From a checkpoint of a small contrastive audio-text model.
Training: 2800 steps, batches of 64.
Data: trained on single notes of musical instruments (NSynth), 1.0 epochs.
Rows from block 2 of the audio encoder of a small contrastive audio-text model, named by matrix and row number. Rows with one number belong to one neuron. Each number is 500 + 50 x the weight over its row's rms, rounded and kept within 0 to 999. All counts start at 0. Numbers have three digits each. After the name is the row's rms in percent of the matrix's.
After each neuron's rows are labels from the 100 clips, of 14976, where the neuron reaches its highest value: "strongest on" is what is common among them; "band" is the frequency band that holds the peak. Only what is clearly more common there than usual is listed. The data: single notes of musical instruments (NSynth). In brackets: how many of the 100.
# fc1: MLP up (encoder.blocks.2.mlp.fc1.weight, 512x128), inputs 0-127
# fc2: MLP down (encoder.blocks.2.mlp.fc2.weight, 128x512, transposed), outputs 0-127

fc1.68 083:522464567439487571518504478553455618518576511483483548526520556447474538485402369478586561510517563519540471426455431530510499500517569489607485553548458510529566549565435474417516481541501462600481521472565469450593524618572489512491510449489497524501492450610461453612551510548522490531545500573495506518549485442501457473504452456480451383445443555481461560557543504482561424478470
fc2.68 070:570515444544449500521648538451547405499542497588491439411540491498511480466543581578484486543514378572539555437535536555591576515511473485475527483467477480543483468472554531510442525539518527489448508469441526496456453428571497449506455564601522568524440489609522590398412432514515408466427483402462490467542466470479465412470563502503532463461510533548447525538551523464515482440492
strongest on: octave 2 (46); instrument family: keyboard (42); mallet (36); pitch class G (34)
band: 250 to 500 Hz (52)

fc1.402 097:476465610383510481507513504502420506578438594404490470462562483479484613412519442477546542517559407414549488526528413436527445479577495548492532539543464470508447493545489444534491491526440503447466550526473574546538563475554463529503472483497469461468439448535564462525482541571528603522559547555447622518602405495424511440588511504489503420501540517503533448531506450494538483437561
fc2.402 102:478522450439432574420487507464440519494461477545452480478438539556539421543458539435561520464468538500536535438439558525475491523573478532433574438443590462521557483442519589521513513481529484540635458500440516427437541530574485405481509487431560531556542554531479517505473432541530517486422530470490527563441472574450627608450445581540533453503539548530481549453526555507580383481494
strongest on: octave 6 (61); pitch class F# (50); note: F#6 (46)
band: 1000 to 2000 Hz (68)

fc1.487 094:408501565442338537543441486494529533602443494499514578546515483536561531486521513507501484529484511479462564517466548499426492515470492547544549432494611522442473517539536386458482500525406430423514507516474458532395459513451493524574607462401485509500461447524561461535527543447474505557475537534602454556500427438432512508529431514610457563490475428444499518536529525486583427472564
fc2.487 082:515471487462451462501445495515514589540526479553546521472574505471414461504523568559405519603558522424509577560496410391496422466491518531573414468584537517436430556487498444533479443499495481463460528470455495459488464485441543556455527480515392578524528500458581441479537608528478538554552502621485473468541550399528434479560526539583464517453469410482516455486494432596499504504433
strongest on: electronic (65); bass (62); octave 1 (50)
band: 2000 to 4000 Hz (100)

fc1.327 113:526431504431462473565508468531436598464452474442533503479585567522527544455511590535409518526502465461493513478587434464467484475635504455502542583501550474513447580532529395448469512495478546538434478478474536390470493531508510492502531480576460541448490498560434581416494512561411526492554401526431496537490508486476565443546413599444456392504446465503438502487540549528543479403435
fc2.327 140:506474481520530537555487446458520393542494550525544479526552646483572431494491515450447498462498476546562489461483474455487606467516470515462528442394554435581499568524549544529420481389539508550523478555428423518529545562524450412449502474554601507466550539481368565493514406427521481498484486527488503475485522537609490493577474561445444476527497522438472437549516555571581429483475
strongest on: octave 3 (95); pitch class A# (88); note: A#3 (83)
band: 250 to 500 Hz (100)

fc1.144 092:537424514440495554485568544542385530530386592436570599536488504479478559515477525517427524516561539473532527586480563503420477482516472615596483544565515536459536519487493453505446431472551551499501437515477446377468456553465448492541549449464422513515559470492483530504583457463443556561573470487424567549470530564513511540553468584499505486480435403462485469532387518472439493435505
fc2.144 096:579573475496459524533460527483481520457556461544455503489489479578500507495483589459409499515499425559491514563455513524509482518539508479468479513490519461433496453512538483550483510524401453532593486398503457482533447512385533411514573587464526502509469642449528502441537555531592487452541591408442429487551447465475640516461482514461444510530573578536500553406495444447484527555378
strongest on: octave 4 (58); pitch class F (33); guitar (31); note: F4 (31)
band: 250 to 500 Hz (91)

fc1.47 087:452399476532484585683415488461439528467500495479441449478538499572509510516495517566484495546446494427515488452551402461439502479561608492466543589486574536456522472553472535504471471528426427571574477412526471404480544450542507494416563542464484537442446499452521463493493615494567440587484447506550542480485441443511442503491438491546544462445466556523530560475549461494580515448508
fc2.47 079:502505497541621434410444497513482533495484509564504472489505466465516508488511511455445436533613505451542459480485382422491390573484418552491466481550461543539519483502564542502542524525580559514514495540471484584557419499456525467452474533409445499570512544344491471522592445522568514540520502568579473520445523401621469485469424521541545482543458453496455465443502450590518554535450
strongest on: octave 1 (67); keyboard (36)
band: 250 to 500 Hz (86)

fc1.83 097:514463533455310530559442473517544506479473530503461497585547564517341482594435468439519485494510485495473530505490565502495526496473587502524564497513458583485595465476479405497495505522473462454456540425518580439476472509516571576490529536594498363531532477537497477476499617484506519529512489494534462463595447507415440452480433504558477503438448569551485433452437452485544453513537
fc2.83 087:446444501519427500489470493510493548496513478488436524506474477567479562517543595536505469537381480587418500503503637464524540541588576529488520485459557413406499550423483483513406480501540425488467475472540619422436497463478492570508521512487522530485589549552549411419465561517464564492461529485457489457529478487368545605482533489570487469448568487547483580525488538455408466432489
strongest on: octave 4 (72); pitch class F# (64); note: F#4 (62)
band: 1000 to 2000 Hz (79)

fc1.53 094:463568596461475465524437448495534582452444472495546529519495568485457472566466474562518583528473529493441540567532404545416483540516550531538438551451574508492493462513545471457509483410499437484481497384508426448496540442654539565477504569491515629484498478512453487491476472430477545470484483541497460381545411478423464545630523512477493521467522462591454598472475463514548518507441
fc2.53 080:439466558514594437435633521492544452454480445530561524507494465491531552503567516537413454441425496528483490520562492447492549524471436503469537521487502402596480496506489522502529534503472528479456467529417534512381513497461513548579493453529513571444453434512415522559444510426541572467487539481482583505493513491492463483476620499341549565633461495439560429552491494587448514547513
strongest on: electronic (77); organ (59); octave 3 (36)
band: 4000 to 8000 Hz (94)

fc1.12 107:515479495531461558513554500489555540574528469450550451544497474498469426549439509558538477596481470544456563485516588529558527368484606415530497480474445542478553551501505504496491521531372447475457468513532452508533546509483538580532478470586514479561471548564520489454537562555472452448525512547438501532584380544492550551522478473601479389391535558538449499473460592371463498502454
fc2.12 135:553510470446481479443615535530590475490487496542520505487423422515478452440513494568470404487430585536466582467498570496493589500460541423515542416475451510569486537558434478433528544561448517461425509495410493469549511546418499592593543491583487499462465525554522531529413510493492500510544589534407512586556455457518500530454526485441464489550468484387458518530541537428416545606550
strongest on: octave 2 (85); pitch class A (48); pitch class: A# (41); note: A2 (40)
band: 250 to 500 Hz (100)

fc1.286 106:511499503576453503478424498591520553487572473475428530508435536506447453466384534429492558500514434522506444477488508515416386488475403553521492475576544624511548435517495484524501511462552435549507428497578453518576569501607550506411536545445478476599555487469542478405622544483575435471495494511501416466501472501524546486496453453532545451460533471589464542453446570439504487446463
fc2.286 116:423440517478447388515595497452542444577477468540503495504525535540516462496550522450456475483482589507482488464454559498555570465525436530535519436471490392587522515470459529505502497468512506562466468528428544524505474555438433478567425417538533530471557481586439498583388577472538503487467552563476605434514557395552469551452537570494443489574423558368482475491492486572528439551490
strongest on: electronic (74); organ (56); pitch class E (25)
band: 250 to 500 Hz (60)

fc1.321 120:458501532419415495562451475560528489455545491422510536611524535423472508514461545461551483464466569536494405554495539516526498508483597491542564440531444616445569521500496493465530482494401409468493539500520503454569523547533552592512546546503518473561508476508485518523521590497626430494571509570470464482540372430470506538502541467587421435449410550542483555522471528382515502501568
fc2.321 135:513408477468518495499538551525474577474473487476467492411436512598438550481594613539421458527426457589467513534501599489454557513519551549511434526531462477488476601525442482480441511628462502514384458444491518381539469506428494572549485560539472458514521567550547450412492575522504533498562506525431499464522449466411535553483508494489487473525483484488438572492495500450357546467454
strongest on: pitch class G (95); octave 5 (72); note: G5 (72); electronic (63)
band: 1000 to 2000 Hz (100)

fc1.294 100:520513550470385516540514562529545572456457475503485509605525469554387485584501534477519483544432514490436505410502467471531486468613570531547496526518536534438503452488446382440466519477516540557481497407569472439487479530490636579499551502519472588481550551573569490494482562410520553528476436529426450494570443514460464561489387588535438446450559494500509514491532438463512455446458
fc2.294 104:470534523520485466534413467484415566431534509520467524549521478464516526524493562510601504595477454530555444450427493479424488549541558511480507496478547449364539520383594528546463525516583480483537482464546573479421523490520513472452514530488556551564629627500536417473511505475437530420464486493548499373477527481403511506488487473565502437454538578640448505466492532511522454486500
strongest on: octave 2 (82); mallet (42)
band: 250 to 500 Hz (93)

fc1.221 097:412467556438509517503443496555482571470529507510483519519494553546485549545515430534558592475478578516501519458560570487430432498500539571452520484566496525490475452555496457489610425481425535413515508484478545471400488480597528568479485454453443495488443374608582424493539529508456581450411487527573534609467395540441419571520482518540483471499464516459473520497558537472555445567563
fc2.221 086:450563475530459518543586546440551462537567463493436531541509443592519454458459559464457512477513500481396517494458607581518568336550504541580522436578501525409460449508448487532483590559486482486424502405522542497578496454451496490521523486496456497493492449511563554470514539478536466452497597474455509484515486418524538605422541511561481500573502574418568445496468478396458455481443
strongest on: octave 6 (76); pitch class G (47); note: G6 (43); pitch class: F# (34)
band: 1000 to 2000 Hz (91)

fc1.401 098:433471563446502474540509490551462522520519536461465529540572480495449550479495519476540517442436496503472438496491508507479407486503580493458502475592483517463537384557437420481545473464405449458407588483502538513482514487548474658530545622504467443544487444651531538483472526593580515528515589551467418531557437448537561473509488485536512408456495492463509502482499579373555483512510
fc2.401 111:426503462481433509521452548491423526528549440516477544560541504533452486516508560481529479505457575557415485560391615543539530421549441525562471469602517534462474562501556513505450456562481408538482499452512506443451501452477480530463566577459520491565566479518619436510568562518543484437469520528540562476477506421446520570420481528636471432529366542481457490450443517419450468509526
strongest on: octave 5 (86); pitch class F# (83); note: F#5 (72)
band: 1000 to 2000 Hz (97)

fc1.322 101:430468590460502505581569523528482499466455456383539585575603488549510525531497514440470573482511568413461463550528440527479564475555563543522466545528482480505365514521457484529439569512455471454488586453480504484516525509485558529456483424475497531443498448535411496551522614503476647422515526619489496486484409517565391583465521576478472451536504528515527496522479481536539474442530
fc2.322 087:513540456451522497490455522579513587452506469482494494517459495462482500494431495548503512468437464474486439557422529558507490434397531465513463522565416608454451534570485613461542509575468484488553464459569514519579568520557522537459448492427548468547522502461599541468453385550464487423529465500509499565464490599455646474499441351552543460532539537532439571552563501451538508516530
strongest on: octave 5 (94); pitch class C (43); note: C5 (43); note: D5 (30)
band: 250 to 500 Hz (98)

fc1.87 121:476452569418458505524501458553537572477532503461533516608536533471448535514390484460527495487456521488506454481522583527508463410502508520480517466568459633488542455492494495525567478473413371476511509471497506468546524514503590592523463554542500388621472475562492474500525592485546495469506552572530476489571361430483508517489465454590392458461438574450491524433511502423494477537569
fc2.87 148:505419485458480481512467565529391583491482449505422453468460498601466544462615575538454463518466468595481496552496628533480520563561544528507454500556505435475481551534472465533470453570443428508447531451518533370490464471483475579540499577509444499466520586547585449452458597577529535441499510517456502469497462470371540558474504485538482449539480520498461581517503502447369518468468
strongest on: pitch class G (99); octave 5 (77); note: G5 (77); organ (32)
band: 1000 to 2000 Hz (100)

fc1.299 111:452486575504488550496455514560481577459465513571466453507487520597428613480520481527474542464473457473518547570531467500503484535661485503491447508505595487500471431539538381499576371524521477513450513496579507499483406493578547635491530562477477519524508499518520517429456506552451564537485448583465484489526412526397455455538518540441488467340469503507524548528469475515542489482431
fc2.299 111:471479517554489457495569446491587473550543451473550529581431443484456537516512538549477495514423551558406492488482559509469563506451435552540495492485489426575553548460512510530568507514501505521456430477514484465430522515499437545542530449549591467541570360540520505496446570363527493429487552475561533426514561449458515524456570441412444545540523496461529460498473562380363474586543
strongest on: electronic (72); organ (48); pitch class D# (31)
band: 4000 to 8000 Hz (78)

fc1.2 100:526489441458472545512566598508440486479493574480470384545527466471483557482479509474523482608534445473603488529531543519538461451538464537554529499568457481444428425512490395584485542527476487424357562520499588443485440416512481523555533513519422522545454490562483516494537489582547507556535547508461547576559478608540473451483437572519543452487488567442548428525450436435447451425550
fc2.2 109:410528440455473505448587504507509493470457492546523529472422432496538483560400530501487479558431549442514533382432417490467503517453543459513558540484420497536565499450506620437589590572494567517542428473462538556539514553464482431586412442470522551556524612449455457533465496484482532534472558458485600551509481477493583572433460479530537486532503525488418536469541466489542469623520
strongest on: octave 6 (64); pitch class F (61); note: F6 (61)
band: 1000 to 2000 Hz (64)

fc1.351 092:458468529498497505542451553492517436574454519492428410438501509489502563494533479576473635459496534427453511541598516465485491512463508465434460428528484551570499430578548489533559438432354508469512495455485525422417493355584523486481475532531485470515412390524536496452521499521456481454455486510548455486474524495400477441567519494579500494477460486579485484423471470414566508467387
fc2.351 078:460529458549482517541565544449528406504549470489455545566555441521573458520496553583429442486520502460466462526481540530433586402527544567557481396551527488424447452513461479538450588555493515437480501431518546497520544458423503397539564460520453558449515479498480557447493511448458474443501497432461533487514506435579545600508616523487468584581454520443598394505517547461485393487507
strongest on: electronic (68); octave 3 (54); octave 2 (41)
band: 4000 to 8000 Hz (95)

fc1.73 093:503524472494464598545565510410499514479544510576486443487501433538509504513437590488474493598570506505433599416478435549483522446606515450551473485530584560525452513513532501464543530543519542510443544523535499555563392445490483557506491520523461514549440480519498503412593515581505404427495421475402554503463507567524489493479410479564523384448462495470413470464588469384553527482482
fc2.73 096:489539455547469492505551563484485473498576433579488519597511382505420436453437478505501420513540630461591605445452477479555467514538459424431527383567516538475450447490580495437540521504447523514530489463497501523482532470554561528479516526430494564550404482486571511477463450476526422408509548470500550589457511478541580507370492514558557470465489556498497440441493459539553485575545
strongest on: octave 2 (58); octave 1 (36); brass (31)
band: 250 to 500 Hz (100)

fc1.425 105:554418558450479474508519481561450497516452549440557442490559458469414516417525517392509473469580456550562528465532514459524526520635462457442573525535475435498421502518544423506495508524430573388443549536524508491503464542466466483542571559563467572429536485518467445463536456587461571537508495528455453507635442485427525366516480523504466391476474523483553500560562507497489561445526
fc2.425 116:477480439454480594478526481462451440537463569524499534485471592520592401527483508455557471520490536578572533440448555448467538549516492520430584439415599416532535531428511518549432474452518452558527447531433497460456532536595424384526543486487582547481572554490428504518462383428523522524437511489464537528516452546536522590500463563536519437496504552503482489557530589518574407489530
strongest on: pitch class A# (78); octave 4 (55); note: A#4 (52)
band: 250 to 500 Hz (87)

fc1.119 114:528456526457534506578397434482497495515523558448536588483512498498498469462512427505446498522511614481483535578527478444470344434501538620518390496493524491490495502547574409503412448495531500429420559420473452466486433577528503521433558518486499456444529449488501500570559505467566571536600536505571405423538485460486461540545533528455376494463535425468469486526468458506466502537551
fc2.119 117:484522409512497465463456459455463535463542538496479527498504426470498460512573427596485609634513553500578516544458403520502404510444538553583493562556540564485523489388480479507537513508435454439498408478551462498429450495537496512591500479475464505512463461529514494488388561423509461433566433433547526516518541478476454473554557418566557529493496473569588516468452373515443487567526
strongest on: octave 6 (40); mallet (31)
band: 2000 to 4000 Hz (78)

fc1.361 098:452521560431460533556570557559465526428525496418495525514596526546384473485441517486476527491447499495515424493557410489498533455573545519595557483516503471378339419480537501526407493528479490523465436434521550455476565513558574548459554474597484501534481511556457499446534490449476557383586553598510528454530474458489530492503458525485451467456473477543415552430476515512562476476439
fc2.361 090:448486563478574485495445467537556488439507580459553528452517584486503557478504525461395590412475409408528421527548452495420497459497515543454487511475482497537445518586569563511497562481541553520540485469497508532598561567537527453410461457472571456504523521472455576384532426438449555463520473502478447441443494550537587483576469521451448460513620528506443524501453454533618493482427
strongest on: octave 4 (87); pitch class B (46); note: B4 (45); pitch class: A# (43)
band: 250 to 500 Hz (100)

fc1.246 113:442486513426458488461539578435375503496389616475434452454508520541489584470523509576466532490628411436549495520527442496478433530512433575539486503578473512355481509527455435562532476539492520507487467563522573477489469410482494513513507540491364453519474488518554457578491452576495566572511510521470510542483521440462509396608442544479557476530557491464530527473492456468450512484531
fc2.246 130:481488444422489489453544542518447556424435485484471455435394432572478497505497548460454486529482519473568588414486406538495500596503586457498570544474490423525532494481379517440551602590481578496515464471469540491484490607424530470573465482506472537507449590499487498489460511544452566548522539430435509548544521525437619546473446505450596506529575473541426557440503489551473491574522
strongest on: octave 4 (68); pitch class G# (66); note: G#4 (65)
band: 250 to 500 Hz (69)

fc1.210 102:468490527537531518584469520436466546450501483474473502515653577436404540581485566622458405485511418494432495549426440477543558451540485484503407577576504450439532566512446543432483483521525553556504476502535524515410533533453500483421447518522420468455516500481462433497649552536500458594549422475494493492478477477493505493477518512524535471533435471486521499403474472587507522421412
fc2.210 108:540457554486583419476472510416502526513500453493505431484559412445506572528565457441519451424556529512465459555573509560550483508472449485469463559540458496625490572457460538498414495477534473397528585511475495559535490452457524471489391491525474472441509497472442475586547579588552521565507476545558475514489522506523482528461515532501491568547453473517599475493406455601355543377520
strongest on: octave 6 (32); octave 7 (31); organ (31)
band: 250 to 500 Hz (100)

fc1.37 102:449450501479531446564474544534476507523442470558463512546484610521481508495528444472534630500547592503563425553445518537402465526480464619483494421528475525508515484568484480500571453446484438595551543559511449485476542457541501498560514489432547471506498426536481478551502481484521436431470496604522488535338574436461463528565497495531446459517412580380478521458510485471501397575538
fc2.37 112:495442522505607493518562447514527418461521515547601514493470531505505514435551421477491444472463466551596485429525465407526550581543472443452575591355415492624516505540501550491482486500490507561488468498395497576526475551527432494468502545495549494457488496457395558558478404413543544485451499489451537541508472490525498451473480484415542446563513603443452531556504506570512519558583
strongest on: pitch class A# (93); octave 5 (79); note: A#5 (74)
band: 1000 to 2000 Hz (86)

fc1.492 101:485524467563438591508485523417488426589520490556450457609468483405516489502552454494576532476559443453418549519546522505527511499534503447492475471469495536518508421560571493547499514416452489438543546504551514501486475361572536479509424538564507503528364435570548596460491459503498364469482531516568485454474521496471501411511544482533516570571517475455560504447527492432588519382478
fc2.492 101:529548518555443509533542530469526363500490500511486507584548454383590480476364583505462537418551454476477476509480439506482598425498494509577512449526515478460483439501549503505476531420509500440507503508529503543532510418495491391528550481532506558514487543485466565452456448498463430477508535414435479420551529490493535471548589556467479629534477490545673431524496524438577491490463
strongest on: octave 2 (50); string (28)
band: 1000 to 2000 Hz (83)

fc1.74 092:472409513524438539586395558530444565470507462512458489521580457599453436549508502495534521562503510458468504502457476547556537550594560584509534528496537523396478492547518471524485482479473533525580469467481494530443475466536518444340529504460405516444431513464508497517537528454590445572395402510562586583461504425548485553523492511604620488442462503509499549482504481496543417489495
fc2.74 108:478519537553587435476468521460502493528490491535557422500547534423531494466504490429478453465642473477463461466499362455455484526472444547514495525490477495543521533511514544513486519483624569505509504573430410584549491534518509428430493505460433492551531507345437499546624456508499509545533471568512416469506566456593432456504435554482588514580514432509482415505469525572534524430499
strongest on: octave 1 (62); keyboard (38); octave 0 (31)
band: 250 to 500 Hz (100)

fc1.315 102:506579534394543482473395508441535502434515521531501481491576578466529492441571522463550467469547457488575398540523380609511539461557518538480473449457501485480378520577489457560483514436520535473522539542439474440498533513533572471469502543616476459498460547576447553444564518568447510400522455477498496433452530497523502492529443586490419471512491531552401546379482572530518519468444
fc2.315 123:492484561449578493508438388545512440547468573411605491522533522437587553439509461420414547485584484414522457545555450511523435509458485484495514496528456441571532544554478517518444486439507491423480563561481478522572506580443505462495512420540482439382526565454460556511550506520445563539549540554472434464542507471592413471599454542523455469493563444501501409565438507543518569506512
strongest on: octave 4 (96); pitch class B (78); acoustic (78); note: B4 (76)
band: 250 to 500 Hz (100)

fc1.172 101:492366619488501465526524549437500565475560464511442388531568552475424581451412536479442516417542471523497501642576436503521519517569578554532450521521527548573490530505418418467474427464498463494495539460603511496528440480555503542477511494468445521507494472552491534459552554540546523578494507532463467439538461510405467487565526521498489509398513491469464558541432451498446503405400
fc2.172 103:424514530562575439428608523516549443473457502512463552559472464494551468524499485570444485486466512502461467526533490476432480509439549577510490485548491479543514455494484471494594516486542505482385500519507528509486465481544503545569465468470486598470486361485442552512431436404572553484484498491470527531466420512562430525488625471404526577566449509445628461616546528458481460609431
strongest on: electronic (80); organ (65); octave 4 (54)
band: 4000 to 8000 Hz (100)

fc1.259 101:523582514498460531518532534462470588515501519488467420427462531532498486435542532570441545559489401530472523586460506442468513461547498500595392554503510561392354496555532453590531455557524512542514483554474464427536409470483461545419521602446478442551481509517594544444442441534511549464525423498417449453460532448458526567579419553528536505489472433489551565484535446492472524460511
fc2.259 117:484542466456565463523424465606469550442482501415558585507494408440480566531421457526477458559493584441489466542518431487489357554502546443483499575595473561478517441538551484434551532570455524417549529485553533548474476530490572556446551535409457505540470466433614521495583516525488526509546459525584461545490451444493483436453449440524529449503423464574431565497506480504528580528504
strongest on: pitch class G (95); octave 3 (94); note: G3 (90)
band: 250 to 500 Hz (100)

fc1.276 092:493434421551513630510533539448548490603567483423386466568500497451551501587467531498445509455532431506398578461472479577522585394537476482490443531551480484513509532502551488478450545494463551505519522448623559541520393396569551488472467472480514543523472502533542536474571566596542476473558417478531565516496526502512446476461524463513535531446452502526434487476487476405489527508382
fc2.276 094:480504510645504506532579550474514448500573438531494534645532382459468491498469425548495436458550620445511539474519502499544492485505516426468533425575477535486513436460558449444582529469454519462502541447569517539477453412533534534504544487445482577470414442485514532501429502448537440445500513440532566534485530493512499504390590496473504552467408543483621410472486428475496494531566
strongest on: octave 1 (48); brass (43); octave 2 (36)
band: 250 to 500 Hz (100)

fc1.55 109:394562536475443433524392545629515491484464516454487528492569475489508504450470476562468542476458550494519528560418522483329504483477499539575448396526520482432396447570524433534519490540476436538513520495512444486509476449510483464540612479458541450568528520482527523475505509453511515446522554553502412410491501394465487524664537512557509518522515402435546520535525503472564485526521
fc2.55 104:522454440529479527508499540489514409512520537487547431576536460391560456477515464515539545563588555494583551465580456552614515558500515424578586422511500510562505518459556474533538515412460510402502583533459508472426499444520505524580448439607524518447395492508475545457398557454446462392498499488481527480524566515542412444559526456535470509415510490491513397573451487482485502505506
strongest on: octave 3 (65); electronic (65); guitar (33)
band: 2000 to 4000 Hz (100)

fc1.238 096:365489462424456494554451556525407472521453516536532586513515570464460433519542460452554575408517556593528450488438465513464539503506487550556502528549496531440520526495419544578526376489436408561474490596494434471539424470432473560510510542452443507508496440522586526550470499501518493463399436506526546516570521462519414471541493535465513490552426545395492520531509439415558420546509
fc2.238 098:537480547517610443455533448497553457413503518544669468444504492437454566434525472541457518406514442498566483466551455447535533508480436463453555573412392524581509467500510555464483500503511572503474461496413495614524529539434513488463497537502528487478440486498412581485474435450520531533505532504428528536523542487532502395503505551365563499566540496490471520509449466619490554517577
strongest on: pitch class A# (42); mallet (31)
band: 1000 to 2000 Hz (52)

fc1.3 091:535459517465491532461553539513487513569550532407573467535560499399486473425491518542491477586565462488509521582436466478529512375547524507638539486561445654502578515481543518408483514553454481411469497479536480489544506461473473578488458535525495492491491454562511466544611561559556497472598475537472552502531455538447467401526513550497447438439435548444438539450494508473524534468384
fc2.3 084:541527547484554452485481458556585466470481494538517511545429467451544510515481520433417449512447505462453474441524426420455503600487495473438551441442490441604543581545560564466499552446538597484515478523445543556531497572420485517478541491549570482544547588388481490534504431418438504520495497537565452447482517463555513517486459490400415482631484486457410498568527533569585538584465
strongest on: octave 3 (70); pitch class C (53); note: C3 (49)
band: 250 to 500 Hz (100)

fc1.209 097:418506588471504468659500456480487502484499497453565557561662569515476518507540440470522521451458619466493536490565483470415458463506540526586540608523477456449466554525432454550441598486415526490451514488480536407545510492513511500541510421504506531465515461529464511509503546498465617410499455645509524475528418489525512523499511566509453444568540519569477479453476473499558443509460
fc2.209 108:577571471477515499459440495570523564430499478486518429516476530440515495494441512538476508400464424468489463550473526611478503432405557461459481491525475545532456512590495600462521524526487493473592507501566462513598602538558550492447419477484562459515503552484559605413452422578481486424564465478502463511471507632488655453525459423487509504492573480524447539519520515451544507445462
strongest on: octave 5 (92); pitch class C (42); note: C5 (41); note: D5 (36)
band: 250 to 500 Hz (95)

fc1.31 092:550475561467450525529408521501488538454446513510429572561566563539393535537585507492423572474505445565566467565504466556505426492594505456421554401423532528510594473488479412545481428457504518551541475466505549479447472521544510580469593562480524501511459525595461467529530589467535583510466515541497475474572476486481431513489530582440420536403499502529564546455474521555555457466394
fc2.31 105:455507501515498446443548463553505445436543516518524496536450380446505541527422552444460504542467519541436437452500487487535429603508479521552546598533421482503630468430531493517549527567539478532456457426487524547492403525510517495563519516485524477576530489451508490561498515427620543500463553409493515490562483459428493522434510405470548514552518556530541485522430536376410534650485
strongest on: octave 6 (44); pitch class F (34); note: F6 (27)
band: 4000 to 8000 Hz (79)

fc1.264 081:432417460532486593489536418489541537562539433559498570520538558516511498511476530509492558584540543575457571406441485485543577434489546477518466495388511562455519459506560509488461507605466591529501451446539453532551478485480544459500532467520475475540537506564477461465592578510547435508477490563444444537558440566435488439533428539498433340480532483490465535524553528365481486498410
fc2.264 078:551537394521478489455626546462544440536514480547476517564493400484490387451511470599478421564491568485561604410454514552537537464490511458502510309555518506547500471490479487493504558488501575451464518524451524490520538495507534562519475490534483559495433478547560595415405490507496427442534544483437520579460501497619493520438552500489546489440508473486458400500530503516508505579521
strongest on: electronic (99); organ (94); octave 1 (57); octave 2 (42)
band: 250 to 500 Hz (100)

fc1.277 099:487514576489456427544525539577521510458525437465441543558513490496460485509455455505516470451496510421482460520416511574495451414473563454514508434582519602521504466536532533478573434459405432480501624509531504486512546564465532627539542533551516426561527518593562493503585672502544512489492516569541485537519431511490502500527510498565377464471446531468472566465476523413563487509590
fc2.277 087:470407524446497478539491550510454592495484494492459496441461535589427553496595562505507445489380458591448485567523594520460571512553496561484421527508487465462439592554442484493433468602494425541449477405505511390532475477490505564489515593539498438489562542527608417470540546524496527457534457540509512470470450520392543554489517474505460438496467518506452611478504478460395520443475
strongest on: pitch class G (89); octave 5 (85); note: G5 (84)
band: 1000 to 2000 Hz (91)

fc1.481 105:538494534580455532578604563450552537521518480494440480577502474494444387574492547491520508556526399601481548476556549517547553451481541425579488443517433610502500532507538490470535508524387486448496604467476474480515541557545577574464504506587538522509494486566579500481510604468551444459593528487454524531562448565508504563432460498494441441440505536569509506457522531399443577501473
fc2.481 128:570526482450476497484583533542548529475497469536514488516433446528459432411512440562521414463419582532534626500476563492499571492492586389488525392472468523529461506569441450412532479524418474473455529477442479435545541553463516595551548504544499513454425541575573550474389496534489497451554581544401486589554439519479542519470514474453474463494513490439466544532575531450464536591530
strongest on: octave 2 (73); pitch class A (43); note: A2 (35); pitch class G# (27)
band: 250 to 500 Hz (100)

fc1.211 105:401480487505472578562446516473455594508506496488470570481456489503535458587427521503523491519492612492526482499523432591372468408470581534573395484549512535425522509501493487501467481473517502526566520448510489443571573510517552515546490464459557527576530534523444481490532578473461517419572410530494463426438506492493448603508491460567393452413424461617477450421464490549565472488491
fc2.211 100:464579545464403482523551501464534473506456488506519514533491537522477494527449625539464558510465484485393507497421500377433524449494497502541502459474531403482547491476556521512498507489525605507517427522457515524450526547388465442529457450515555557597611467524402481490476527474417563541478594555441479413518549486447565485513511579413428551577601509489459497441477481587578458511470
strongest on: octave 5 (85); pitch class D (79); note: D5 (75)
band: 250 to 500 Hz (100)